config.toml
model = "CTC audio transcriber"
n_mels = 64
input = "log_mel"
depths = [1, 2, 1]
stem = "single"
rnn = "lstm"
rnn_residual = true
learning_rate = 0.005
batch_size = 64
decay_fraction = 0.4
weight_decay = 0.1
Rows from block 3 of a small CTC audio transcriber, named by matrix and row number. Each number is 200 + 40 x the weight over its row's rms, rounded and kept within 0 to 999. All counts start at 0.
Before each channel's rows are labels from the 100 clips, of 14976, where the channel reaches its highest value: "loudest band" is the band of the loudest frequency at the time of the peak. Only what is clearly more common there than usual is listed. The data: read English sentences (LibriTTS-R).
# conv: width-3 conv (model.blocks.3.conv.weight, 288x240x3, each kernel summed), inputs 0-239

loudest band: 500 to 1000 Hz
conv.214,152,210,155,214,235,206,231,197,192,190,221,202,213,283,152,177,149,110,136,261,220,208,226,257,197,122,206,164,198,180,194,224,227,81,191,233,216,200,184,213,273,141,184,283,191,220,188,128,195,286,196,220,194,182,194,226,123,169,211,159,218,234,192,161,189,272,195,226,219,234,190,252,236,209,208,215,225,196,137,187,126,80,198,266,197,179,215,205,121,201,206,222,141,202,196,221,218,181,192,263,211,218,254,225,191,111,202,229,183,123,202,254,172,183,184,333,357,220,183,148,260,198,168,157,224,255,179,229,130,204,278,202,199,222,174,206,189,205,180,273,229,140,217,205,136,217,112,150,155,221,155,186,211,195,212,201,172,253,202,214,192,211,165,211,136,194,184,211,229,171,188,193,194,191,198,193,166,205,111,212,181,191,182,223,199,234,228,192,179,219,225,163,220,148,139,216,209,222,241,206,251,174,177,157,190,216,218,237,123,170,214,130,221,317,199,208,187,202,229,119,218,193,173,179,214,219,138,212,244,189,236,240,217,180,173,232,179,140,192,201

loudest band: 4000 to 8000 Hz
conv.228,228,215,207,208,179,178,203,193,182,116,252,154,158,232,176,188,191,205,144,235,224,151,213,157,160,190,203,191,182,239,201,225,279,228,246,206,193,208,184,191,165,149,156,245,191,174,173,292,168,192,212,174,158,188,137,145,318,195,227,198,206,195,161,163,194,178,158,172,230,191,212,111,115,217,221,204,198,258,145,221,192,191,171,152,141,193,137,179,210,186,188,180,276,181,213,204,189,222,149,250,242,204,187,197,199,273,185,177,198,294,190,157,192,235,200,198,215,207,211,216,185,204,180,219,160,163,195,198,392,221,187,213,119,214,140,199,237,273,186,154,146,161,189,204,237,221,276,271,219,181,181,212,184,187,200,208,194,201,251,195,239,172,227,220,243,169,227,96,188,197,113,192,229,179,156,174,173,220,194,183,180,172,232,200,197,172,93,210,316,213,208,285,185,282,245,201,190,181,195,234,191,176,247,181,214,198,211,214,272,221,182,279,170,202,192,287,210,201,206,306,178,177,214,239,190,190,89,179,234,213,219,186,246,206,198,172,199,274,178,148

loudest band: 500 to 1000 Hz; 250 to 500 Hz
conv.257,167,231,165,213,231,212,179,199,198,127,261,204,209,236,122,227,194,125,148,201,211,171,221,206,103,129,156,188,196,197,237,229,196,186,233,237,215,198,224,268,272,267,200,321,136,219,171,234,170,216,183,176,301,186,165,228,249,239,256,193,208,223,175,172,196,193,175,197,227,187,207,133,216,224,217,183,208,236,215,198,192,138,221,202,118,207,281,181,212,176,191,180,206,155,210,160,232,269,127,150,186,188,173,193,207,243,202,193,240,208,258,174,202,213,232,231,209,220,151,223,167,205,75,219,198,227,173,202,299,260,171,192,294,207,196,173,193,215,207,212,216,84,189,209,146,252,215,231,225,178,216,230,191,205,212,177,245,151,147,227,195,232,268,213,222,197,216,101,224,185,244,193,196,202,181,163,248,215,209,126,164,168,225,206,206,200,223,220,257,221,233,260,203,230,115,223,197,223,215,221,198,219,213,154,204,221,162,236,225,220,142,103,163,180,217,231,224,224,214,107,247,172,177,164,191,193,61,185,191,208,195,239,236,162,135,109,187,234,210,103

loudest band: 2000 to 4000 Hz
conv.61,245,185,253,192,196,192,208,189,164,190,204,221,213,173,293,250,206,217,246,240,180,155,185,257,256,241,207,214,219,194,237,177,232,215,163,231,262,197,229,168,260,226,231,224,232,163,218,192,165,268,176,208,182,240,43,229,230,267,214,256,163,188,216,166,258,70,254,212,206,213,204,90,272,229,147,195,206,158,247,208,218,227,232,149,216,289,168,161,178,244,199,221,197,291,177,257,197,211,251,229,118,207,202,342,233,206,205,194,204,210,156,96,237,217,204,186,216,211,227,247,193,135,171,243,219,176,259,203,133,166,181,222,217,215,213,190,172,203,213,164,186,227,198,185,239,224,214,185,239,201,249,203,207,178,216,231,219,172,244,198,210,291,187,186,256,218,209,213,194,204,257,201,199,214,230,185,201,167,222,224,248,270,233,173,165,161,222,193,195,228,210,183,198,206,347,204,203,201,238,232,172,258,283,211,201,198,152,196,181,181,225,275,147,196,208,157,197,192,201,267,219,190,169,206,258,219,235,324,236,183,217,182,189,197,259,212,215,130,195,153

loudest band: 1000 to 2000 Hz
conv.100,210,253,173,204,241,217,202,177,179,39,150,203,202,208,175,212,201,191,161,237,231,171,213,218,170,183,275,233,157,246,260,216,100,170,209,182,218,178,173,212,188,189,196,198,188,252,212,211,166,163,195,253,321,217,175,218,208,164,207,164,207,205,156,133,271,292,205,207,114,224,225,94,200,213,220,242,230,206,184,202,197,153,201,148,221,238,188,178,310,167,192,159,184,193,201,170,200,217,187,234,286,219,234,147,208,207,185,219,192,170,176,193,214,189,191,203,173,219,206,209,237,206,254,244,211,183,184,223,203,185,229,210,175,256,172,204,209,205,169,183,193,227,194,222,208,254,182,209,228,205,260,182,212,232,159,225,221,290,209,161,224,291,159,218,173,196,189,254,245,151,183,198,202,217,183,212,154,207,160,231,227,214,246,222,207,202,196,238,213,178,198,192,264,206,220,206,192,227,217,167,191,218,241,209,179,224,125,151,175,205,214,213,484,273,203,209,197,208,257,216,211,208,214,202,260,208,169,202,216,180,236,181,169,173,195,196,198,224,189,326

loudest band: 1000 to 2000 Hz
conv.154,155,216,181,137,188,214,219,182,261,148,197,173,188,433,195,206,166,214,200,213,215,276,215,333,183,170,220,272,161,233,162,194,210,210,203,202,270,245,185,204,319,236,225,240,190,170,191,196,206,226,183,250,205,212,260,257,291,246,228,177,183,220,248,134,214,180,168,189,192,238,219,170,205,188,176,220,221,174,215,181,219,154,210,221,232,304,224,216,305,233,206,209,200,288,237,262,182,244,177,133,175,181,241,306,181,211,204,244,177,192,170,195,263,206,177,175,187,224,214,104,227,202,190,277,193,181,302,230,260,232,255,171,269,221,183,228,211,218,196,200,237,196,192,216,234,185,200,172,230,220,211,204,184,202,181,224,245,268,276,189,187,260,215,228,194,204,168,244,219,196,250,208,217,205,222,213,218,205,216,224,188,182,197,204,196,196,264,207,207,205,190,204,208,209,255,198,175,220,205,192,210,221,147,245,192,198,220,263,147,194,232,219,175,238,195,278,189,152,210,172,193,282,211,204,170,218,183,217,173,152,188,245,267,184,176,201,202,138,188,101

loudest band: 2000 to 4000 Hz
conv.51,218,201,269,246,208,184,200,219,191,236,234,158,160,171,172,198,201,212,180,225,251,212,196,179,240,198,189,216,260,185,235,188,205,175,175,209,238,158,170,204,238,157,219,160,237,179,217,89,192,296,202,211,104,214,252,231,189,222,269,198,286,199,228,147,305,134,131,189,202,200,164,221,176,198,215,244,206,174,202,210,163,174,165,289,307,279,199,211,137,179,214,236,131,199,157,250,216,158,204,149,96,205,217,226,234,120,221,222,182,188,194,164,148,210,197,212,121,208,205,226,203,158,153,193,251,177,187,184,187,160,222,238,131,219,196,191,152,169,220,188,210,120,212,183,171,195,157,158,194,193,185,199,203,291,240,251,191,291,253,210,199,231,248,143,162,193,217,125,209,195,218,198,188,142,245,214,199,212,183,239,144,192,216,168,166,369,174,165,163,233,207,162,117,155,151,188,226,175,241,185,222,196,268,209,194,146,233,193,200,213,209,167,246,222,167,168,182,188,170,259,186,180,169,172,169,198,161,187,246,189,251,222,203,216,233,203,126,281,177,102

loudest band: 4000 to 8000 Hz
conv.90,191,194,238,145,202,183,125,228,174,218,168,227,191,136,178,223,243,211,204,179,203,210,171,184,186,223,234,189,250,174,222,139,207,188,208,218,177,254,195,186,235,148,201,332,195,189,212,84,169,343,229,195,184,171,270,198,157,306,238,273,234,178,290,210,210,224,194,183,308,154,172,226,178,142,332,188,226,203,184,163,107,125,136,172,280,180,206,205,181,177,211,215,192,125,199,181,207,124,250,197,211,178,163,167,206,198,210,184,196,228,186,206,181,214,242,176,91,175,171,241,192,169,186,185,169,126,144,157,112,181,179,183,227,168,188,195,241,150,257,227,327,176,211,201,193,262,200,194,223,182,203,186,175,229,223,192,75,255,199,200,172,130,158,189,211,203,242,193,203,211,164,169,198,172,203,184,200,219,222,210,187,179,127,193,194,255,178,210,181,205,190,159,191,172,157,220,184,204,231,250,147,183,201,213,180,167,257,268,214,209,198,175,216,165,213,241,198,137,193,213,161,177,212,188,190,206,177,164,270,157,202,241,167,228,218,202,121,168,205,181

loudest band: 2000 to 4000 Hz; 4000 to 8000 Hz
conv.6,188,193,215,179,174,195,173,203,129,272,206,224,142,186,193,175,207,235,175,174,178,137,172,186,279,252,249,236,185,194,172,222,98,225,242,206,218,208,180,219,130,307,233,266,175,290,188,28,148,147,191,195,280,212,150,157,249,238,189,240,122,190,212,206,181,68,167,203,238,207,233,132,212,208,121,201,227,212,214,84,171,180,201,213,213,228,269,160,105,202,194,223,207,241,208,201,195,251,265,267,263,191,165,176,151,215,223,212,220,223,208,73,158,245,229,192,217,156,232,219,232,187,169,187,213,195,193,211,114,182,201,213,155,204,219,213,215,235,259,201,234,140,228,209,202,248,231,220,212,226,156,193,208,236,244,204,247,139,186,162,215,238,88,212,208,207,172,203,184,192,123,205,214,233,152,222,283,209,213,218,207,201,173,185,206,166,212,176,223,167,184,235,220,185,261,229,211,241,166,218,198,226,275,268,211,229,235,188,144,190,215,204,171,202,222,206,208,185,202,239,173,160,228,246,216,205,144,166,200,220,170,152,144,185,184,234,222,175,197,194

loudest band: 4000 to 8000 Hz
conv.276,168,248,132,196,183,200,203,173,165,185,187,193,185,137,160,204,160,211,150,226,212,152,187,197,226,180,232,249,177,240,227,222,258,182,203,227,204,157,172,236,159,134,148,158,177,221,242,220,159,178,176,146,261,211,66,215,235,196,207,193,169,212,152,186,270,149,162,187,142,185,241,203,184,228,204,204,215,204,207,269,205,250,184,148,95,232,17,208,142,175,211,150,207,213,228,200,200,176,183,297,273,192,234,243,206,209,185,186,216,174,193,198,195,335,167,180,172,206,212,339,198,193,186,126,203,194,192,204,261,195,197,219,201,224,201,192,208,261,201,164,141,184,200,211,212,237,225,291,170,223,206,189,191,189,183,229,198,188,162,194,207,220,159,194,159,182,197,169,246,184,155,193,271,228,171,202,188,223,175,186,166,209,212,197,227,167,211,234,220,188,169,209,194,238,159,197,219,221,133,171,187,242,286,198,188,179,144,167,222,211,195,237,189,193,188,240,209,208,273,214,183,183,183,270,321,200,167,203,396,214,213,226,205,184,252,197,199,165,193,159

loudest band: 500 to 1000 Hz
conv.253,189,214,170,249,211,206,268,256,188,128,222,191,214,179,96,182,231,250,163,281,214,211,264,125,170,230,174,191,216,179,296,240,72,220,212,210,210,318,199,247,152,197,236,322,181,194,203,220,241,148,210,178,239,225,274,162,156,191,220,220,208,145,229,205,207,208,243,198,204,183,212,144,139,242,215,207,203,166,219,142,255,197,190,224,169,151,162,183,261,239,165,159,248,223,227,167,207,198,197,206,154,224,213,252,230,259,177,149,237,217,251,179,222,200,232,183,192,165,211,207,231,190,159,228,251,146,184,186,217,211,204,255,268,178,206,216,302,175,207,201,253,228,184,211,190,223,212,203,234,189,225,236,213,185,236,190,205,197,90,207,161,186,201,214,244,169,190,173,226,213,210,170,216,174,178,213,219,154,244,199,207,185,200,192,217,198,202,233,229,171,101,256,195,198,163,181,284,216,148,237,313,154,239,229,209,212,119,155,205,254,208,144,230,230,211,314,213,195,186,136,143,220,226,234,247,317,230,195,183,144,209,216,246,225,175,249,267,147,218,162

loudest band: 1000 to 2000 Hz; 500 to 1000 Hz
conv.1,166,202,117,169,202,208,216,230,228,161,202,189,173,296,142,200,202,174,168,325,196,168,193,271,259,170,213,230,146,219,228,186,240,203,191,216,253,159,195,198,311,245,230,302,222,199,225,200,212,214,178,174,254,248,168,211,212,112,261,187,210,200,185,79,233,179,175,220,178,228,230,170,244,205,273,189,195,188,242,174,178,161,216,266,179,235,178,220,229,250,210,193,218,253,221,207,207,179,213,185,202,195,268,162,215,215,174,220,179,147,195,213,254,211,209,245,234,233,202,230,246,219,131,228,199,200,171,209,351,235,289,216,234,217,221,229,172,194,198,232,201,133,211,199,179,216,201,193,182,217,216,154,219,172,249,225,225,154,238,212,283,247,278,230,241,214,193,222,241,170,200,207,231,204,331,180,310,190,186,212,162,157,219,199,211,161,317,218,218,197,224,167,199,215,174,204,215,200,259,193,229,265,259,212,201,219,173,194,101,162,244,165,145,237,212,219,206,189,228,114,224,244,180,220,244,168,121,279,194,210,223,184,260,196,215,226,206,158,221,190

loudest band: 250 to 500 Hz
conv.85,256,203,245,215,189,157,195,197,118,322,246,199,107,93,148,227,215,318,206,153,177,145,214,142,121,293,243,220,259,128,194,172,192,233,236,221,210,223,169,208,173,215,161,202,189,183,203,237,207,210,203,207,134,218,197,277,65,241,153,283,197,168,226,251,209,223,148,185,305,181,220,158,173,187,227,212,208,254,217,268,165,134,188,176,238,171,196,167,131,189,169,186,238,160,191,231,191,154,230,166,166,189,216,239,218,231,210,179,212,283,194,225,165,274,222,227,208,171,253,193,189,163,168,177,153,172,204,188,141,177,216,185,188,213,229,177,233,239,248,211,176,190,149,189,198,133,281,230,218,182,234,188,142,227,209,198,142,224,183,208,235,117,205,187,254,198,195,127,154,267,135,164,257,203,177,194,141,190,236,168,198,197,155,172,214,193,195,189,200,214,178,192,152,215,205,163,183,216,237,237,214,223,176,192,194,191,355,195,250,246,161,222,189,210,188,127,190,201,186,212,162,215,201,231,203,225,168,137,204,222,152,151,234,195,213,174,172,247,169,181

loudest band: 250 to 500 Hz
conv.168,157,185,187,169,230,195,134,196,266,138,199,242,203,310,189,294,207,151,153,183,224,259,187,269,197,175,226,201,261,231,231,159,166,209,328,191,166,224,214,145,193,234,220,132,197,173,200,192,165,201,183,243,243,177,387,251,254,224,225,204,212,223,249,146,265,299,188,207,169,207,197,221,201,149,102,188,212,177,185,176,219,196,186,163,291,184,275,238,236,262,189,209,218,203,215,186,200,281,198,229,220,203,201,190,158,227,200,242,253,237,211,137,200,175,217,237,185,237,154,161,212,191,231,264,201,197,196,207,241,171,217,202,265,196,204,193,189,196,195,175,144,174,207,207,166,179,210,206,219,217,212,195,196,216,198,165,199,444,190,226,175,205,238,199,210,219,254,237,171,205,224,202,171,184,245,231,247,202,191,213,171,213,170,231,224,238,172,202,204,199,205,218,245,204,195,248,149,170,181,199,162,187,214,174,198,192,145,146,171,213,176,214,348,154,212,214,203,210,208,173,241,203,188,199,209,222,186,168,156,175,245,156,194,200,204,192,189,204,220,183

loudest band: 500 to 1000 Hz
conv.205,198,201,131,224,224,207,220,241,199,194,201,188,205,121,255,213,219,149,206,197,228,211,220,166,204,139,141,158,259,155,164,200,255,187,253,217,208,191,215,214,217,187,196,150,197,193,145,55,264,239,214,233,167,227,200,161,234,183,217,205,227,201,235,241,241,143,244,208,250,184,190,223,249,214,199,232,211,227,195,66,219,128,199,238,225,196,228,200,7,201,208,203,178,216,193,173,222,46,178,150,199,221,181,137,245,165,233,208,226,194,188,189,198,203,234,185,187,192,190,225,177,216,176,157,214,209,74,207,221,174,223,249,167,206,205,208,94,189,187,215,128,144,205,189,142,198,192,161,224,185,160,208,241,235,229,189,226,126,233,234,232,203,124,225,214,220,217,181,196,228,130,196,181,197,182,201,198,209,193,165,220,265,287,189,181,237,138,187,164,214,219,229,159,202,219,223,237,195,181,161,183,200,237,137,203,216,254,263,331,238,173,171,138,208,216,213,210,246,174,198,230,99,220,147,173,214,150,220,216,195,199,187,183,227,174,191,215,269,212,149

loudest band: 500 to 1000 Hz
conv.104,243,205,234,232,192,202,246,236,195,322,207,183,259,219,128,198,199,189,214,166,212,225,297,198,169,164,212,175,198,181,141,318,243,217,187,183,211,211,173,267,146,207,201,195,213,222,214,188,260,224,225,215,261,237,255,209,136,185,192,191,295,187,181,312,195,340,174,206,159,205,194,244,227,245,227,228,225,197,180,222,248,242,166,300,264,189,260,201,201,198,199,197,185,219,173,184,196,183,194,272,235,231,219,236,194,205,221,197,207,161,242,237,165,235,167,228,206,174,218,160,213,219,249,62,212,163,195,168,160,239,187,230,230,175,236,193,169,205,181,247,220,207,206,214,223,269,158,186,169,189,153,291,200,209,207,217,223,251,191,201,222,216,201,198,144,197,180,158,222,203,114,201,210,197,219,210,246,197,166,216,160,160,253,209,209,334,224,225,204,187,197,250,225,194,117,191,239,175,179,144,254,203,156,209,193,185,351,256,243,236,214,187,262,234,192,185,207,203,176,157,181,215,186,200,174,230,174,163,245,274,210,232,196,199,224,212,253,264,209,304

loudest band: 250 to 500 Hz
conv.167,319,223,203,221,143,196,234,171,146,96,178,161,123,195,263,118,237,279,222,250,220,196,207,141,193,180,222,340,182,249,224,233,187,193,177,191,214,260,182,172,187,159,187,223,203,218,215,201,190,116,216,177,228,206,231,183,286,186,177,195,152,163,131,165,242,145,159,191,177,193,209,103,216,247,190,212,175,177,177,136,220,236,209,149,165,264,143,161,275,235,166,163,192,225,164,187,171,265,168,240,166,211,169,241,214,215,189,174,171,231,183,82,215,186,192,132,194,194,238,241,199,146,188,241,209,90,245,181,257,214,148,212,178,199,160,207,261,208,159,195,185,229,186,215,202,237,231,222,198,208,258,239,204,240,168,214,203,177,160,188,216,301,142,212,196,189,158,206,163,179,229,196,169,186,170,206,177,182,209,246,203,204,299,167,187,191,206,222,187,150,159,233,181,230,237,140,205,214,168,233,197,162,258,204,209,254,151,213,235,215,218,213,285,169,187,306,175,182,159,276,174,208,243,209,302,250,252,242,198,195,203,214,197,217,181,209,269,198,191,136

loudest band: 2000 to 4000 Hz; 4000 to 8000 Hz
conv.259,142,208,222,176,176,178,188,186,221,210,229,165,246,324,155,199,200,164,229,235,207,200,169,324,176,173,192,161,130,230,165,167,200,199,165,205,239,194,203,170,293,218,197,156,179,241,94,22,188,354,197,216,264,177,177,223,242,216,203,168,118,218,164,187,309,80,226,186,325,204,180,248,226,220,189,221,194,160,219,174,195,175,222,242,149,190,272,166,114,227,185,205,193,242,269,215,155,252,203,198,159,154,195,201,199,192,192,163,221,189,205,162,221,263,179,100,202,198,162,187,201,189,197,237,193,150,181,187,232,179,187,250,226,179,214,191,203,178,194,248,197,140,182,189,116,304,218,221,237,193,215,170,197,164,171,178,239,175,242,147,176,255,193,178,222,199,154,221,223,210,190,197,192,169,225,215,258,209,190,189,236,267,252,192,175,187,208,168,199,187,166,157,218,185,203,204,188,196,203,221,132,172,240,192,178,176,171,238,159,190,208,210,118,162,169,203,190,139,229,193,178,224,180,209,196,184,132,235,257,203,215,189,194,173,237,188,224,178,187,152

loudest band: 4000 to 8000 Hz
conv.160,197,212,175,252,194,231,254,217,198,299,179,191,346,83,216,195,224,184,172,200,209,231,225,163,217,210,185,210,216,182,192,224,187,224,207,190,209,175,209,293,133,204,275,234,235,226,218,145,274,286,206,146,184,236,159,142,163,195,162,196,216,218,197,268,179,342,276,244,212,230,222,166,153,246,235,227,218,198,192,144,183,214,211,300,228,170,204,249,132,174,221,209,221,215,231,203,208,99,223,201,254,223,244,60,236,179,224,224,257,176,194,282,204,229,221,190,179,214,227,189,205,254,228,142,243,203,108,216,143,162,209,192,118,200,190,203,167,193,212,230,210,252,240,199,267,202,200,225,190,222,154,244,239,211,207,218,261,157,103,202,237,122,136,219,189,217,187,194,237,202,102,205,223,195,192,206,204,225,204,218,220,227,231,234,217,235,213,197,186,224,203,245,261,230,160,222,200,200,173,203,227,201,156,230,227,202,225,231,216,217,206,211,179,231,202,266,213,238,255,154,207,117,206,210,192,194,171,232,272,226,211,212,131,233,176,215,213,207,217,282

loudest band: 4000 to 8000 Hz
conv.95,176,186,179,263,212,200,241,199,163,190,159,194,235,426,177,143,184,242,162,184,208,216,208,240,224,188,171,195,178,226,108,235,203,199,154,232,174,257,178,268,255,214,186,198,212,206,176,172,283,261,205,203,284,174,136,174,210,168,186,221,129,181,262,198,207,176,165,190,247,192,179,252,231,202,166,203,179,211,188,184,210,180,195,254,197,194,241,191,220,170,197,186,206,172,221,222,207,207,217,139,81,189,197,242,185,216,201,160,144,208,215,168,226,167,186,170,189,178,216,169,228,135,236,210,218,227,230,196,227,275,171,203,238,198,179,191,260,173,187,227,259,203,177,194,150,175,221,174,289,202,209,206,197,218,161,209,281,75,175,168,233,135,87,189,187,200,211,263,274,197,220,203,174,202,206,218,162,238,201,171,229,194,242,179,192,128,191,191,205,182,197,215,149,179,172,236,223,195,225,246,211,179,192,200,210,213,179,344,229,187,196,183,94,188,173,307,184,183,172,142,185,256,216,189,103,186,142,222,266,171,176,245,204,176,208,189,213,229,207,259

loudest band: 250 to 500 Hz
conv.131,200,191,200,150,164,195,184,245,264,226,205,216,284,121,241,139,190,214,175,216,147,227,203,229,275,211,166,177,177,157,182,189,210,212,120,190,177,227,211,205,218,194,214,106,255,213,214,208,197,223,166,196,188,222,243,130,120,128,191,165,341,201,234,216,63,106,212,175,193,211,204,267,219,238,160,176,181,197,177,184,175,263,223,225,173,187,251,206,138,191,197,217,120,164,213,246,177,201,226,223,186,187,212,199,157,128,198,200,150,191,192,214,184,174,194,233,223,206,241,174,256,205,203,189,229,207,193,182,78,143,265,190,280,186,186,208,206,115,225,219,145,255,249,218,183,181,160,167,223,229,128,222,176,149,175,218,173,216,160,192,169,79,107,187,140,207,162,222,195,207,232,216,205,210,213,225,224,204,208,239,250,228,172,216,208,262,179,172,157,181,193,107,152,183,209,183,172,161,167,224,184,211,167,290,186,211,236,190,191,178,252,184,181,192,188,161,187,160,224,198,180,183,204,265,133,175,354,152,181,221,168,189,158,214,234,266,183,183,187,193

loudest band: 500 to 1000 Hz
conv.139,216,233,165,238,204,221,278,240,222,134,162,212,145,239,153,144,190,148,231,238,225,157,241,285,174,167,206,198,190,194,203,232,173,206,156,212,259,177,214,173,182,226,219,227,238,144,223,232,256,163,217,167,168,263,225,186,149,105,254,124,186,214,171,110,206,256,214,253,177,226,236,189,173,224,230,223,240,216,172,248,187,114,221,242,149,244,147,219,291,224,210,208,230,275,223,202,178,192,174,157,235,237,271,258,190,196,212,203,170,120,182,340,236,197,175,193,236,257,273,173,236,278,193,203,207,233,201,213,255,203,230,241,222,240,216,224,140,174,191,192,114,134,195,198,255,122,186,208,224,207,183,207,251,197,159,239,237,257,232,246,241,255,232,236,195,212,170,236,236,200,218,222,237,236,265,210,196,211,157,232,193,180,216,254,227,177,237,214,230,197,207,205,295,212,147,224,205,205,213,171,284,235,207,213,231,218,139,227,121,150,253,162,210,245,230,182,212,222,233,156,202,205,222,215,201,246,115,321,206,222,241,212,219,229,250,239,281,182,225,207

loudest band: 2000 to 4000 Hz
conv.263,223,247,221,184,243,194,160,176,260,142,202,208,207,148,303,259,193,244,263,237,191,232,164,189,206,224,202,152,208,122,259,158,164,192,243,194,220,187,217,147,164,197,204,213,227,193,192,205,201,148,169,223,79,174,158,203,250,233,163,221,197,226,152,290,202,84,252,217,197,248,219,237,188,214,99,176,210,148,230,216,174,199,244,186,139,125,173,182,64,180,210,226,189,186,171,227,237,178,203,174,169,210,197,207,188,195,213,238,240,228,192,157,234,197,199,250,239,200,206,236,209,123,243,200,205,231,173,222,157,116,186,198,170,208,148,208,207,256,181,229,201,327,229,185,192,151,209,214,178,208,227,165,216,176,243,215,196,200,165,208,184,185,252,196,209,209,204,241,195,185,211,227,179,183,193,190,203,201,203,184,354,261,122,220,180,168,186,212,167,250,244,205,117,207,292,202,187,202,193,181,118,212,207,211,228,192,215,148,181,251,194,260,147,223,195,194,199,257,241,257,232,174,161,227,259,147,353,188,213,192,215,141,123,167,189,208,167,169,190,224

loudest band: 2000 to 4000 Hz
conv.164,177,222,186,211,173,195,180,221,222,274,203,211,183,88,182,211,197,195,153,178,211,242,185,177,143,190,166,210,254,212,177,184,326,214,274,231,180,230,206,163,240,125,181,128,211,126,193,152,180,385,217,238,37,193,267,205,229,274,157,199,203,218,280,159,339,292,211,184,247,172,204,254,249,182,180,192,214,166,181,198,241,165,208,160,245,221,274,244,210,214,207,237,199,208,189,189,179,186,239,247,229,205,189,229,203,201,208,172,180,205,219,260,171,239,221,222,234,188,168,277,184,228,216,200,180,162,190,204,170,139,199,184,250,174,220,182,238,157,234,268,164,120,229,186,212,131,218,232,157,201,105,249,183,247,218,200,168,259,279,212,176,251,210,202,181,218,229,168,198,206,135,204,204,203,255,192,214,207,234,205,157,210,211,210,198,208,96,250,134,211,213,167,216,195,226,223,197,189,189,230,183,173,213,203,200,193,179,201,200,208,197,222,244,172,216,176,202,185,236,259,193,206,216,202,232,197,158,246,315,187,213,231,259,217,195,179,170,237,187,191

loudest band: 4000 to 8000 Hz
conv.215,168,210,112,205,215,205,180,219,154,187,177,208,277,343,202,206,206,273,222,181,211,201,201,210,188,248,190,214,198,184,165,201,197,226,216,196,157,277,202,251,169,134,203,190,198,203,187,145,230,248,238,214,206,205,158,162,262,229,169,209,168,232,256,233,173,207,202,204,237,189,207,236,193,219,233,220,209,255,186,159,200,240,160,233,189,191,105,227,176,162,239,225,221,177,181,222,221,197,240,177,313,213,160,126,195,210,210,199,235,228,200,215,204,222,220,173,176,183,235,119,199,214,233,132,188,219,182,214,90,354,195,182,224,228,224,203,236,174,235,178,253,265,207,206,218,182,216,201,215,214,117,227,211,207,178,208,195,152,367,174,206,115,136,218,188,201,204,244,218,236,101,210,191,215,115,204,140,239,227,211,232,200,199,234,187,151,199,204,202,205,223,202,255,210,170,227,233,208,156,253,159,158,64,232,232,217,234,267,212,201,203,240,127,211,204,240,194,216,219,245,187,196,232,207,115,161,238,123,230,191,137,250,133,202,167,187,162,192,228,245

loudest band: 500 to 1000 Hz
conv.23,217,189,222,185,130,223,268,192,134,232,196,181,124,224,152,220,155,234,206,197,178,229,259,139,239,154,191,268,177,181,165,248,102,190,189,202,221,177,191,220,189,203,160,233,201,179,245,227,201,231,167,208,152,186,346,275,162,236,191,214,203,192,213,149,203,86,50,195,123,210,199,229,131,184,179,165,174,213,171,180,250,128,180,193,228,224,165,211,207,245,183,207,222,221,130,220,184,211,174,168,184,185,232,341,188,218,166,192,167,222,219,156,153,181,169,208,214,186,216,195,260,211,125,235,183,177,241,201,226,121,264,186,218,143,232,215,212,189,192,201,181,182,191,202,246,165,217,183,80,197,156,258,191,172,197,210,183,226,158,193,165,191,233,191,210,184,201,165,218,209,254,200,205,186,249,161,246,188,187,208,132,125,176,193,204,255,189,177,228,195,169,235,167,212,215,189,208,180,227,193,271,207,238,201,173,180,253,148,75,159,203,184,158,257,195,224,195,173,148,175,178,286,184,167,212,229,201,171,138,205,206,216,270,192,213,199,230,166,198,59

loudest band: 4000 to 8000 Hz
conv.108,163,212,186,184,195,234,201,187,139,75,163,187,127,188,189,174,237,164,156,150,198,157,165,246,202,143,197,189,202,224,145,158,109,174,173,185,172,188,219,185,243,199,221,129,217,177,185,121,200,223,217,206,180,217,271,188,61,162,125,190,177,184,227,147,201,214,252,214,237,182,205,209,170,181,222,206,208,175,203,131,192,120,197,306,183,176,180,198,157,216,193,192,161,208,282,205,150,170,216,33,132,215,169,163,206,149,213,199,200,147,150,217,227,188,211,138,155,185,196,217,144,225,180,202,235,181,148,225,138,173,171,180,154,179,213,232,174,184,232,174,159,142,208,194,203,154,185,184,194,204,147,125,199,227,103,220,190,176,222,180,190,131,163,200,162,208,180,244,210,190,179,209,167,210,216,204,184,235,176,187,208,190,197,213,179,182,162,190,177,183,183,192,195,190,123,216,161,197,149,175,191,217,152,197,208,219,100,314,95,170,180,138,165,177,218,73,182,199,262,115,189,169,211,174,205,198,136,266,235,205,187,140,205,222,136,172,198,215,221,182