config = dict(
    model='CTC audio transcriber',
    dataset='read English sentences (LibriTTS-R)',
    train_examples=15625,
    noise_aug=0.01,
    hop_length=160,
    tokenizer='word',
    arch='crnn',
    norm='batchnorm',
    hidden_act='relu',
    stem='single',
    decay_fraction=0.4,
    warmup_steps=230,
    weight_decay=0.1,
)
Rows from block 2 of a small CTC audio transcriber, named by matrix and row number. Each number is 128 + 24 x the weight over its row's rms, rounded and kept within 0 to 255. All counts start at 0. Numbers have three digits each.
After each channel's rows are labels from the 100 clips, of 14976, where the channel reaches its highest value: "top examples" is what is common among them; "loudest band" is the band of the loudest frequency at the time of the peak. Only what is clearly more common there than usual is listed. The data: read English sentences (LibriTTS-R).
# conv: width-3 conv (model.blocks.2.conv.weight, 240x240x3, each kernel summed), inputs 60-89

conv.202:155131121156151121114129161135120101124174146132121138121139134140150147116133142167124130
top examples: the word "she"
loudest band: 2000 to 4000 Hz

conv.24:137096147144143130116123079152114101112160123129119126102137132131100133099134104078148113
top examples: voice: female; the word "she"
loudest band: 250 to 500 Hz

conv.120:130136174128136107099171134127127132131136131053132101141128118112156124134128121148133129
top examples: the word "i"
loudest band: 500 to 1000 Hz

conv.32:137104114126126132136113059137139123124145155131147090117127131133112137100147127078151129
top examples: the word "she"
loudest band: 250 to 500 Hz; 500 to 1000 Hz

conv.175:135099147126133120040116114081129109132129143095127123126131124140088127114122104121122141
top examples: the word "all"
loudest band: 250 to 500 Hz

conv.58:129174152143103104132105139144124137156137123142137110150127109144115116141136131180095139
top examples: the word "to"
loudest band: 4000 to 8000 Hz

conv.226:128071141116144165113121128182131117157168048171122123132126140105097126120127185157135178
top examples: the word "you"
loudest band: 2000 to 4000 Hz

conv.20:136116192122123122083121096096128120128141125132126067118133123136065130102133111141125132
top examples: voice: female
loudest band: 250 to 500 Hz

conv.62:107110116129105128129072086112133119108050128057140138130125122124114113126120115102107136
top examples: the word "was"
loudest band: 250 to 500 Hz

conv.225:130090143109138152084123093082132147117150123153127132123137139097154161132131095056141087
top examples: voice: female
loudest band: 500 to 1000 Hz

conv.14:133117091112125174136120141144114134169192124176107152123113120131084127096121185132121192
top examples: voice: female
loudest band: 4000 to 8000 Hz; 2000 to 4000 Hz

conv.161:130099149085117121146147140169132162150167135123117149145122134130147130116123108184134102
top examples: voice: male
loudest band: 2000 to 4000 Hz

conv.37:134131121098122113121105092086141155130104135059132093134123120114098146114136094122131141
top examples: the word "was"
loudest band: 250 to 500 Hz; 500 to 1000 Hz

conv.181:134103049127136115145101169149093087155132123164097082132095130127100132121125171121114164
top examples: the word "she"
loudest band: 2000 to 4000 Hz; 4000 to 8000 Hz